Weights of a small masked image model.
Model: 24.4M parameters, 48-pixel images, encoder arch vit, encoder norm rmsnorm, encoder activation quick_gelu, encoder patch size [8, 8], encoder layers 16, decoder width 128.
Training: normuon at rate 0.0035, 5300 steps.
Rows from block 15 of the encoder of a small masked image model, named by matrix and row number. Rows with one number belong to one neuron. Each number is 128 + 24 x the weight over its row's rms, rounded and kept within 0 to 255. All counts start at 0. After the name is the row's rms in percent of the matrix's.
Before each neuron's rows are labels from the 100 images, of 14848, where the neuron reaches its highest value: "strongest on" is what is common among them. Only what is clearly more common there than usual is listed. The data: photos of arthropod specimens (BIOSCAN-5M). In brackets: how many of the 100, against the usual share in percent.
# fc1: MLP up (encoder.blocks.15.mlp.fc1.weight, 1152x384), inputs 154-230
# fc2: MLP down (encoder.blocks.15.mlp.fc2.weight, 384x1152, transposed), outputs 154-230

strongest on: order Coleoptera (39 vs 16.8)
fc1.755 103 [123 129 140 132  87 118 107 147 124 140 113 134 121 122 129  74  78 125 117 129 174 111  86 164 113 108 114 171 117 131 152  94 145 123 126 133 153 150  78 140 115 110 107 150 104 144 173 126 151 113 120 118 161 111 168 109 121 127 158 109 135 157 155 168 154 121 107  79  97 126 105 128 144 131 146 163 118]
fc2.755 100 [ 85 113 135 143 127 106 167 129 157 118 118 109 119 149 129 130 172 170 151 111 117 148 147 153 153 169  70 115 168 123 121  98 157 133 133 136 114 119 108 156 130 151 153 124 144 107 111 118 117 119 123  99 111 144 120 126 112 144 125 124 118 105 114  93 117 116 121 154 128 114 155 189 128  88 158 117 122]

strongest on: order Coleoptera (38 vs 16.8)
fc1.298 102 [137 126 114 131 143 141 138 110 123 137 126 122 117 116 101 146 154 129 136 128 128 135 127 133 158 146 118 187 168  86 122  74 147 117 104  97 109  95 148 136 125 143 105 106 169 120 114 127 107 113 175 102 116 166 141 130  69 104 124 111 120 156 150  98 145 116 171 138  98  99 128 126 142  94 133 118  64]
fc2.298 100 [ 84 116 121 151 124 106 124 143 154 119 148 148 124 119 182  90  70 117 124 148  98 125 119 162 142 143 158 105 128 131  79 150 113  90 133 171 167 145  87 112 139 110 133 175  98 134 122 108 142 106 109 119 142  96 103 128 155 102 133 111 138 100 123 157 168 147 106 116 134 105 127 150 126 154 156 132 159]

strongest on: order Coleoptera (37 vs 16.8)
fc1.89 100 [153 152 129 149 189 118 135 120 103 108 103  97 128 133 152 138 155 128 138  98 113 122 128 153  90 102  96 142 102 139 135 100 127 116 155 126 121 186 104 122 120 141 164 142 129 136 153 165 106 124 139 127 169 122 125 136 122 124 130 129 143 154 129 140  94  99 140 101 140  84 157 143 163 152 111 145 123]
fc2.89 072 [150 125 100 118 104 106 132  99 157  56 112 117 103 136  87 163 145 160 110 150 149 136 100 140 120 110 133 113 119 108 128 144 134 156 129 120 139 108 132 131 163 130 161 150 122 161  72 124 165 106 138 134  93 117 114 147  78 139 143 104 141  96 140 129 139 103 104 151 116 155 108 126 132 135 107 132 183]

strongest on: order Coleoptera (45 vs 16.8)
fc1.734 093 [120 134  88 155 132 122 109 137  80 135 150 115  90 140 117 140 152 109 141 132  64 135 136 137 149 130  76 145 125 135 129  75 145 119 121 115 124  83 160 117 120 143 138 120 120 115 139  83 111 131 151 127 168 107 170 103  82 127 169 134 122 125  93  94 142 104 117 176 160 143 107 151 169 143 118 121 108]
fc2.734 101 [131  88 120 106 135 128 109 155 120 157  93 125  98 131 145 110 123 149 126 131 182 155 152 127  83  86 129  93 100 116 139 165 140 103 123 138 165 137  90 185 112 135 100 154 154 108 120 107 128 122  98 122 108 144  93 161 132 141 107 138 104 122 143 128 130 106 150  92 107 114 154  99 113 138 155 137 147]

strongest on: order Hemiptera (28 vs 11.3)
fc1.111 095 [130 175 135 107 122 115 100 118 145 104 130 120 113 163 159 118 135 118 109 104 166 144 154 158 153 107  78 146 116 139 115 166 145 144 122 175  85 122 159 127 112 109 162 154 110 106 141 153 136 154 146 135 134 122  95 110  61 130 157 154 178 104 115 147 110 129 147 120 129 146 149 158 148 143 117 149 165]
fc2.111 080 [117  99 143 150 145 147 129 133 103 128 182 142 138 138 117 109 129 120 129 159 115 107 127 121 121 181 157 129 130 172 105 103 104 129  97 140 152 147 119 137 132 134  96 110 159 140 122 140 108 135 142 158 117 109 109 154 160 142  95 113 134 138 128 141 147 139 117 133 128 133 147 151 129 111 105 125 107]

strongest on: order Coleoptera (39 vs 16.8)
fc1.669 091 [120 104 159 142 121 132 131 122 171 142 136 162 150 111 105 120 104 136 156 140 148 154 119 139 111 161 128 118 124 101 155 115 128  89 106 159 102 124  83 134 163  82 182 128 106 163 124 127 128 135 141 125 140  53 145 120  94 132 192 129 145 164 133 140 135 127 121 167 141 119 104 100  82 100 101 154 125]
fc2.669 132 [159 108 115 123 113 111 136 142  99 109 119 105  93 146 144 134 144 119 109 118 124 137 150 128 182 106 126 105 122 143 145 166 125 105 152  95 150 151 162 120 124 169 100 143 162  56 127 119 149  86 132 124  80 179 109 145 151 135  68 120 113  87 146 132 108 149 162 111 118 140 133 146 152 165 116 147 147]

strongest on: order Hymenoptera (44 vs 20.4)
fc1.610 091 [115 149  97 152 126 139 134  95 140 128 139 110 146 163 105 125 114 120 111 105  98 164 150 164 120 161 111 146 167 185  85 138  80 132 127 119 121 127 143 101 150 134 145 138 162 104 107 115 123 135  96 140 158 129  99 112 167  93 153 150 132 119 155 123 155 150  98 158  89 122 108  99 117 125 125  69 128]
fc2.610 132 [145 102 166 126 118 106 133 127 111 152 126 159 125 135 158 156 108  95 137 146 124 105  97  70 108  86 141 117  72  96 156 129 157 101 115 137 122 144 110  96 139  81 137 122  90 196 139 155 124 121 164  97 109 123 156 157 109 140 143  94 119 117 149 146  98 148 146 116 169 146 125 114 132 113 159 130 131]

strongest on: order Coleoptera (59 vs 16.8)
fc1.750 103 [120 111 148 153 133 134 106 122 157 156 108  71  79  93 134 116  94 174  99 110 165 190 123 104 120  96 104 160 115 108 128 126 131 107 136 107 129 119  84  92 167 167 129 131 145 105 100  75  95 121 139  77 114 171 169 133 116 129 131 100  65 152 153 151 184  83 116 182 125 118 119 115 149 129 123 142  94]
fc2.750 103 [104 144 138 102 118 129 163 142 110 152 165 135 149  93 100  97 135 139 141 154 107  72  92 172 154 158 126 146 139 113 130 129 111 156 119 145 154 161  99 135 145 114 121 117 122 151 114 153 122 122 106 143 126 100 134 124 122 118 122 112 122 187 134 135 100 182 153 100 135  89 158 182 144 112 123 139 142]

strongest on: order Coleoptera (43 vs 16.8)
fc1.500 095 [161 166  89 138 100 152 118 112 136 155  94 125  99 118 141  81 115 125 121 130 109 113  93 137 112  96 153 123 116 117 163 152 136  94 173 113 160 143 133 195 118 163 119 121 121 171 114 109  87 107 124 123 107 116 130 126 132 137 128 106  80 131 144 129 131 127 119 108 123 106 109 133 134 146 104 105  76]
fc2.500 092 [149 144 140 127 115 118 135 160 102 107 148 143 183 129 102 117 147 158 145 123 101 142 189 104 132 133 123 161 137 121  57  63 126 157 101 164  97  87 137  83 140 102 144 138 176 121 124  97 114  92  91  89 133 144 146 144 139  98 112  86 105 124 129 149 144 144 135 125 144 148 144 104 140 141 168 125 129]

strongest on: order Coleoptera (38 vs 16.8)
fc1.599 101 [129 135 143  88 118 150 131 136 147 130 120 124 130 119 153 129 121 108 140 136 148 106 151 110 113 142 134 125 103 147 121 101 142 132  72  99 137 116  74 151 135 179 160 175 132 132 146 137 157 117 180 137 157 128 149 106  97 117 125 136 177 154 153 111 127 176 125 188 115 148  96 140 116 119 183 139 127]
fc2.599 110 [143 138 140 144 124 124 128 125 151 152 134 120 152 139 146 141 160 121 154 149 136 137 121 131 121 124  96 165 173 144 119  92 141 106 154 152 157 121 153 111 159  97 122 135  94 164 159 122  58 121 167 146 106 160 103 131 159 139 157 114 108  90 102 142 110 127 107  72 148 136 115  88 110 122 103 132 137]

strongest on: order Coleoptera (38 vs 16.8)
fc1.593 101 [133  79  92  79 125 143 119 136 136  98 106 171 136 131 104 136 121 141 146 117 118 129 130 120 100  69 165 145 159 138  82 118 134  89 136 144 177 104 116  86 127  85 142 112 119 124 140 145 122  75 165  81 126 157 142 129 112 111  98 117 142 149 115 149 169 107 135 115 118 164 153 173 120 129 151 106 132]
fc2.593 095 [ 95 147 161 160 120 103 135 121 165 136 152 112 123  96 160 101 156 106 158 142 137 118 128 125 157 150 117 132  98 151 153 132 134 172 137  95 129 174 110 174 113  82 116 134  99  78  90 107 109 128 104 127  86  64 137 143 108 128  97  86 122 114 120 124 127 129 111 135 128 111 126 127 123 150 140 150 181]

strongest on: order Hymenoptera (53 vs 20.4)
fc1.384 087 [ 80  99 134 151 148 151 122 134 107 149 115 141 151 163 116 159 160 124 138 111 160 137 151 112 118  94 126 115  70  97 120 163 138 129 115 106 132 142 155 109 129 133 115 110 133 127 150  80 142 115 115 136  92 110 170 117 114 150 145 102 139 106 125 162 122 108 159  71 163 114 113 111 122 139 165 142 113]
fc2.384 122 [195 190 106 113  87 116 161 134 160 132 141 113 136 118 134 114 157 158 142 164  97 124  92 145 127 167 106 156 169 134  97 106 131 137 117 147 168 114  92 148 141 146 123 171 139 120 126 138 114 136 118 149 157 143 112 134 111 123 122 172 104 121 136 116 125 153  97 197  97 140 153 138 103 116  68 131 152]

strongest on: order Hymenoptera (44 vs 20.4)
fc1.1 104 [132 119 144 137 123  99 124 148 100 169 147 125 167  94 170 137 143 130 170 152 143 149 137 158 118 106 100  85  90 141 129 113 155 188 129 126 124 104 142 101 141 110 156 105 150 116 147  68 130 143 106 112 122 151 120 127 159 101 131  85 121  99 135 156 144  92  95 107  82 100 157 117  83 115 113 129 118]
fc2.1 078 [ 90 145 150  88 155 180 152 138 122 123  50 124  72 115 102 111 133 130 149 136  85  95 122  67 112 131 108 107 122  91 147 150 151  99 123 150 124 143 110 123 122 109 115 102 133 117 159  93 106 121  51 144 145 139 130 140 121 141 110 132  95 157 125 101 109 160 146 165 134 151 133 145 141 127 119 115 118]

strongest on: order Coleoptera (51 vs 16.8)
fc1.300 087 [159 144 132 128 143 114 153 100 166 134 144  94 100 103 138 157 123 123 105 115 176 154 121  94 146 102  90  99 103 195 123 186 128 120 143 121 164 105 131 133 111 144 129 124 192 159 125 114 129 142 150 132 124 136 133 105 130 126 141 153 164 133 154 131 128 148 159 162 129 122  95 113 159 139 165  90  88]
fc2.300 127 [115 118 121 133 113 119 103 126  68 155 105 126 133 126 127 128 147 124 177 125  93 122 164 130 106 156 154 153 146  84 137 131 137 106 108 128 145 152  86 125 156  74 131 131  75 136 143 113 136  99 103  84 136 141 113 159 140 154 142 108 111  98 114 122 122 122 108  90 125 129 158  91 123 116 142 178 151]

strongest on: order Coleoptera (43 vs 16.8)
fc1.77 145 [140 153 116 107 105 144 131 149  96  99 139 129 119 148 106 126 156  81 151 152 127 147 122 167 130 119 140 130 116 127 161 140 132 154 137 112  99 133 158 131 163 147 178 123  96 101 111 129  71  91 111 120 148 112 105 112 124 120 139 153 100 164 107  79  99 138  81 134 113 144 110 151 125 128  85 110 184]
fc2.77 173 [126 145 145 128 121 110  96 139 104 116 162 114 150 100 114 123 168 110 167 158 104 136 142 104 107 138  94 147 104 104 140 140 192 104 165 130 110 145 139 162 115 123 124 132 148 126  99 102 136 136  85  97 120 114 120 131 141 138 134 112 111  99 162 145 107 135 146 143 152 162 123 106 122 123 141 159 112]

strongest on: order Coleoptera (56 vs 16.8)
fc1.469 097 [129 160 118 141  97 147 107 123 114 130 128 131 105 131 114  76 129 113 146  93 125 109 112 139 132 148 102 180 111  89 124 123 137  94 197  93 121 141 144 100 171 103 145 137 142 126 127 147 119 126 122 143 152  87 120 139 165 120 121 157  99  65 112 137 112 130 110 118 119 108  77 102 104 146  77 147 101]
fc2.469 155 [125 134 157 117 135 112 134 134  84 162 132 111 167 141 122  96  89 132 103 148 145 145 147 110  99  78 158 122 104 151 142 118 165 132  88 157 112 111 116 155 109 141 110 103 171 101 123  93 114 123 136 128 136 141 137 142 117 101 128 101 111 139 189  93 160 113 170 140 114 151 170 127 142 106 162 142  99]