Rows from block 11 of the encoder of a small masked image model, named by matrix and row number. Rows with one number belong to one neuron. Each number is 128 + 32 x the weight over its row's rms, rounded and kept within 0 to 255. All counts start at 0. Numbers have three digits each.
After each neuron's rows are labels from the 100 images, of 14848, where the neuron reaches its highest value: "place" is the part of the image that holds the peak; "responds to" is what is common among them. Only what is clearly more common there than usual is listed. The data: photos of arthropod specimens (BIOSCAN-5M).
# fc1: MLP up (encoder.blocks.11.mlp.fc1.weight, 1152x384), inputs 256-319
# fc2: MLP down (encoder.blocks.11.mlp.fc2.weight, 384x1152, transposed), outputs 256-319

fc1.103:157112153095124186107111121164138083136125133146086143076136117089109141094105183187114117090147100148163144119154077117096114143118108156113096085105116135138073083206113148090166099098128170
fc2.103:118094115130182085148080111088102175124096099072124153107103158155074121148079112159062154149161094147150133140136152158131148098154086104150123116153158154136156082116154095111074148086107153
place: bottom left
responds to: order Coleoptera

fc1.254:139134121105121111196087123153132154187105131160117094074176125124137176126072088048110132123153150093131128170128151107109135173143113128138140145140096167107132137139125104121095146136153152
fc2.254:117092138117226130174051126133138117168189170095139209152156117145140142149107100118105122064141096175179098130120107083156156117126088175183116150138127100137097075131099132135160078178105165
place: middle left; top right
responds to: order Hymenoptera

fc1.482:133085189162115137155158153103100131081117167140157096162164168116129117111148196090147129122132077113116147122174117108114128137092143140132127151211132105166127149100110034164171111162140106
fc2.482:150198127124134124123095094119085137119137069136155131123160140143109116139147060109148139094148083155110127098123179101138145119129164136131106104165061182180114124093153146180122132046107104
place: top right
responds to: order Coleoptera

fc1.431:154098109080154146124144196124183160080127124125137166140151134080093141086150114141140170126089132132084079164179085181085137087125115081128115189155193166142141134191129165094122120143077167
fc2.431:096114146172142110129147134155068174127138110175125146065117078126133063124126146118141109142122126148145097056056063071162150119121175112113137145165065125165090152155111118139104126192127156
place: middle right
responds to: order Coleoptera

fc1.682:182141142113079074092102135088132134191121168121160083057134109088106154192176162155147115129167166155096142180121126154136165084143092085101080152129090109163160189116173095111140159168165150
fc2.682:078085083172150172170145080154114159167115101097108172115126140094152153099157100098086147163108154188061145158141220142103154185119102207102136150088156104174097109098130150153115145138101097
place: top left; top right
responds to: order Hemiptera

fc1.288:123138090109163162081144100085121165118104131152132088145167153122127125139107117145138119165148133104138105100117101146110190127166087171071094179169127130118138157122051137067124083138114095
fc2.288:101109134153146129118185185084119139149165111156109171181142099103103088130166136168149143105171069107135067103136159115180147137118156160154113070136119110117087168119149109091136074120126126
place: middle right
responds to: order Coleoptera

fc1.453:172094161143078183073102121171143115117139152158106069168138137113130124126103221102163084111196113074103120179077095077145101165133122140115129140158108122140140152206120128118093145134088114
fc2.453:100152048118134124105110200095122103139156143139120125107107086100127197211185125138137184122173156139172106091099177139151125098100123120119122098104160111166181185086113065166125090118062103
place: middle right
responds to: order Coleoptera

fc1.304:150124159118060129164141167150153157161126141113132070186137191113134161108067118077213134158104142157119153119159127083168142133166103123122110049121185086103135160131131106125102160142140115
fc2.304:131141118152143145108099120117143150105143139166080153138127099132104100129096189147157115115097121112127088116082146095170073080202137136092142157091076104182090120148124158133098167181145218
place: middle right
responds to: order Lepidoptera

fc1.2:157178154138138079147131120135135082102122148136134079115077103076145124085142110110093082126145197117098131191142120131131100156162106100094094083160075189145135174097121137055133138117135143
fc2.2:102098134129141127123114113169126111121173053174093135171218146152208144131141189098102128157122124165113136108106177118183104081103099120115144113117164142103132096145117135194125128129090149
place: top left
responds to: order Coleoptera

fc1.560:150144105176128114133095115144190116116113158116119125128118081174083120100111106153163148110087100151139150162136158080120170211164129125088164103091131146153153123111144122126169121095172130
fc2.560:096162097136117159136152105124094182159113105094128062119147117087111136124141133163061099172144140117133128089139169129147079109127093128080124156111075191120133150138144132165108160128052084
place: centre
responds to: order Hemiptera

fc1.612:135164154109133126104137146053132107140103138139118125146189149140160116123087132095161159135106140090145133102198094149113122088096206166120145168143113127170145098150109130114113095180123172
fc2.612:106171120161101101094137104098162111175099128109068136130155098128112095152153118130167118146104158124083132130131118130114163071088086108116065136117138124121133040114150145159185211111127136
place: middle left; middle right
responds to: order Coleoptera

fc1.396:104123133081057142113119104181104190123147131163151174149149122099089130135101142104104133076145134200104090211083109087111108143115106151105158119100062144151144147122105177138101141160143156
fc2.396:161156211141158093126161168145185131119139121173159088179077102136115186073127169101086102198060135148133122111086162129120120139124160119122143124078121172089117157125142093091073147126114124
place: middle left
responds to: order Diptera

fc1.423:112043098136144177146121148125162137169146152121157149205094110108126176173195127057116156104159094126088090213118123140099151116157154078129192167161103092069118129143124106108154150126087134
fc2.423:181175121140130133078143181132116169145129132127129171164144124135091108124168162169121122123139138106069167118118170156115120136049129116150114122141179096167142136107149199167142169196089172
place: top centre
responds to: order Coleoptera

fc1.632:085156066095197137184151097196130159132159115135067069136206159082189077109149148130175135192144172094212128147107115147161124148153144147102171060162135107134130127141085118162115155180121170
fc2.632:197165100144144144119064172084127141123103104141112123128125097101168138050112070138100113103145099182131138140155115086113133136107136059127102114061139166101163121122170069125146120119119100
place: top centre
responds to: order Diptera

fc1.406:115128161106145136145153157095146139066126178116116107148150092170122159131139100144141148138137101137112128149101117131076188181146154137163136181162085133103118143148130125112129158145200097
fc2.406:152090123109186122116113145158140171161152102129125163098152079185134106178118130106168111103092124117123166144150132124161090095099165132163136144163169145168078172125159056093105161118115188
place: middle right
responds to: order Coleoptera

fc1.733:121133097164152150190118093158176140105105107111045175112154143174120132140115127170155154135167077135119120130165112118108158130114110170081165164105096122111138221163142145159135145098134104
fc2.733:106135200139132144076145102155164194121172098119069157093164026120121099130166156109160141138181125150109097134083121070182162147130138100106123135079137161129171106138099135132135135087127122
place: top centre
responds to: order Coleoptera

fc1.316:142127127118201120149155143129177088152136114114130187194131183133173085065117109159146170114139120106100142098146115130083117071099157106121108126186115099150119128143160148096088146170105128
fc2.316:100218118148112138156068073088115094141103073107132135114176126113155119087120106141097119104148102130196152097067145146177110118132121114107163143166129173088117132155077126099138099146101085
place: middle right
responds to: order Coleoptera

fc1.580:089098160122145097166120168168125090060166126140170089120153146064166064149174097122106141092135081132105125129111104157089179108130128166179079177128130148110083144160132174083109143161108158
fc2.580:127095131082047153116110148123181191117121151190079118079126095109154135090079158074145125123158118074123110103165073116064150108182167095103121131119153124130138128140040107163132118099140151
place: bottom right
responds to: order Coleoptera

fc1.193:151133206113141117125147145123085166111166139118142186182114113158134085130211146134054149183157090094087158108104140170080156102137150118182157127108091173075108183172117093078161107138134146
fc2.193:035214141139165143152144070145140128110072133132122083061114118127149125132115094134116150110103082094152115089112163120135131117137202105087116110136138100105136111160064160143147189140114172
place: top right
responds to: order Coleoptera

fc1.499:137120173182142151130085090069131087156174122128099070113205156115124123157185070112137140104114165113117134147114163104049198097147113145113065158129080166092107165139153152094117107140153109
fc2.499:151153105073120141151138112166143144175145096067192104115155097104114104058136139131091146157124136127147163178135082158147088142171156149146132115115181106167088120106066194121133086115158074
place: top centre; top left
responds to: order Coleoptera

fc1.648:178126112063121133109115181156190130155198117163183159048141150135132100129124120131115092136066138147110180185142138168129141108164127107118179099142133153121114113100091104088125124114192116
fc2.648:048114151169134185094114102127028180180095136142082138163175080034094130147106117130093090134126132075151117102123124165112115128145208160163120118172151144161126118210115049125116119149075130
place: centre
responds to: order Hymenoptera

fc1.652:155180103027124111084144180163110102112105093081093123095131170207140159136140143120187149171129077042100096149140101179142110163166160133152155064118125160120194120168114105181132170116193156
fc2.652:085113142130125140130107129063123161178120153194138147158166206062114145127110139119083105149131132171078171095100091132116125104082100141101093091117155156159119178156135116065168049160145125
place: bottom centre
responds to: order Diptera

fc1.566:121133146091170116128077218182118138100156116135167175132110157107074053113138104106146109161148097071090127091099149125077139137125112102086179135077150140130151151085080097156182137124094122
fc2.566:133126104132134134133072072135168157114104099131081102123168125097148108132170114170108120155121117191113160121099154153138088136112115106139162103129158156092154152089118131154111102144078083
place: centre
responds to: order Hemiptera

fc1.23:147072069075111137075134124138120101120073173134107136177077113124080107133113136056096148141144143130129090084160105154138092170129159111180151111156138119166118089118133156127148114120178159
fc2.23:150109160186120141118107149096147124126104143155077090168107148116161184166102072113093155178052084107124186137091152090157096108118118125143120165132164155116159088081127219052208113103194116
place: bottom left
responds to: order Coleoptera

fc1.207:224081114070122121100118181144115143081161130108140182079155113139115119194139120148165112100137166174136163143153161117136149137110153122116130156121169192134098129074152169153108089104168148
fc2.207:102083125121143102153147166125140070181095142128118101155131137095144153100088160096127151212109125115110178141133124162114142132183112160151173107089183100115117103163143104139121111147100115
place: bottom left; bottom right
responds to: order Coleoptera

fc1.418:123166127096142149172097130129138150118063169071108140170160135115135125211131108150140069165126074193157130153114126115127159170109183157148137143162161082075125134190138177142148074137192100
fc2.418:101114127102188123128131120115118168128153111147151108121096165093132101113124138056146122133110143071110175172134126184129164101094066104111124154134077118169168168156107161107114116076123128
place: middle left
responds to: order Coleoptera

fc1.97:175122127171144170119109164115087115127118146149087133139166187193114135159165127153194185172115100143155140205099127213119177153126141086146182119119111114133097144174131143160145168094192134
fc2.97:103061136089114110099136126124130145190099122185098089105135123122168086155153104129104151108111115144197118109161124063135096167167147165111113166144133096177095090085119098126124131182059114
place: middle right
responds to: order Coleoptera

fc1.463:154143135198136152075114148150128121098156137129095096112190129089078139104097106115133107088186116073092107177112140122073122139133172166145059169173113081098149137124169096140143125171135070
fc2.463:122165109136157096187107138107112099071150132143118119144141152111110107092165117091145113156179087166098095093086157199139102062074162158106206122115124108118129186085114085158137084086112126
place: bottom centre; top centre
responds to: order Coleoptera

fc1.291:160163135116158149161144100096153159110155161065115154109088183099128121118139132100115108083146128135107126109152174128116139153133174167164063114123113107115107174126124043133105153152148052
fc2.291:072156185140143154161050131132130069167159151144132126166135075157152096104075147108118129088165118129107185092117148093171155095164213175153212129153110067088127156171161177125119144104171098
place: middle right
responds to: order Coleoptera

fc1.137:118161107134167054095069179142124119109110114162104140139096107124107107164146153131164146147139101145156120112131136101086136106188139116083179121193123111107124145105138145138178054133101097
fc2.137:145136114107097191166106091139163153157127111100196113145131171122142127109125053129096134129109102123175155140076172148151130065110121149125099102122131156115104113145114115123140191123106123
place: centre
responds to: order Hemiptera

fc1.104:105134130149133091089136131192148122091171100070127101162100121135095148121177120171103121125155109128159175127173136102147100140087096165113170072111132112138074112161094121116095142129079157
fc2.104:110138102140135147158130192099080085118157095107091114173121153096101207190143103058085157155138146170163140095108135143130081089088131104134141110116118182114201127050144173127114117119143157
place: bottom left; middle left
responds to: order Coleoptera

fc1.385:197174125134170164114140108149106088117137131127158106100121146071149134174140126101151132143091082163159103141080160127158137127087140101148114134167120068068212139127115091085136048066150153
fc2.385:159137162114132140158096107106130077162048126096119120090149124112148080052175116086146144100154142134132144112135124078085108129109106158112116131066152174128102131110109131145121187170115169
place: middle right
responds to: order Lepidoptera

fc1.501:192073134086113157106153153128080124118098113135190181144151172144115129142079088151132109087140116121154073115160092121178184106111174169051145108080128086068141085145091161159133189116160131
fc2.501:098179093089152143155149107093131108151163134066130101160132151104114176087112083101130133124137114183158109128146140124072148178085150110113083217169159159106151150158115175122146131087121159
place: middle right
responds to: order Coleoptera

fc1.145:135143100122122121104121101131111121115152098172172113136134173116128075083179123127081165144113138089111126121168171190122100122122127123089158178147105146166108122100064195126111129137128132
fc2.145:118090088078137049133136133134130141047183165165181120188110085107214133130140126115110104177098123118152188089178194099128198143163127099094134189138121101152128193080088154138142138167131135
place: bottom right; middle right
responds to: order Hymenoptera

fc1.31:160143146148098143134122148082086108137121108117116114126149133124173072155131156155140122127090199110106108103147142194135160102120123149074138160109133168120142166078163125179136125149170171
fc2.31:145134118105108154103149120118137139127104062149097127112101124129157080093142162082108113169170145126114167076145186117132088106187065129108149182113173160134139136059151156122114141102187127
place: middle left
responds to: order Hemiptera

fc1.410:124130145135143128048125145112075143118087104161144073063132124127136076197126150115101081104196106198149088147108113075198137050179160175084093180152149126186133110080118110178136148112147091
fc2.410:123159144125170148108124206094147145123178124073075165155173154128116116115166121126134127115150150143073128136113148208074134130155153127176154057131153138112142159170167106107140121083072134
place: middle right
responds to: order Coleoptera

fc1.351:160152122170107167099161122106148093156139176205104147130080138175138079086123143070117123103172114141125114154121152074116139112191168171142085171098154135158093108171110143094081156154068091
fc2.351:109121147088166111139140123125162117105147138124114117156157106089085145139166082157099123158167137135072109171126128133070141142134098140096152120178182138147101167090151115173123136171153127
place: centre; middle right
responds to: order Hymenoptera

fc1.76:141127097098125162124114136100103128085073060144145098124101070149142117129140169123142168204192126138130150165191171076152122237140137093131129114164142075137119117097093136083148132138149112
fc2.76:131149148146114173122106114152165114152170085129140111159082090141113139132088126115122092113084150092077175159120136157145135119175128138102182176120091174114103147159152081143099139145142180
place: middle left; centre
responds to: order Diptera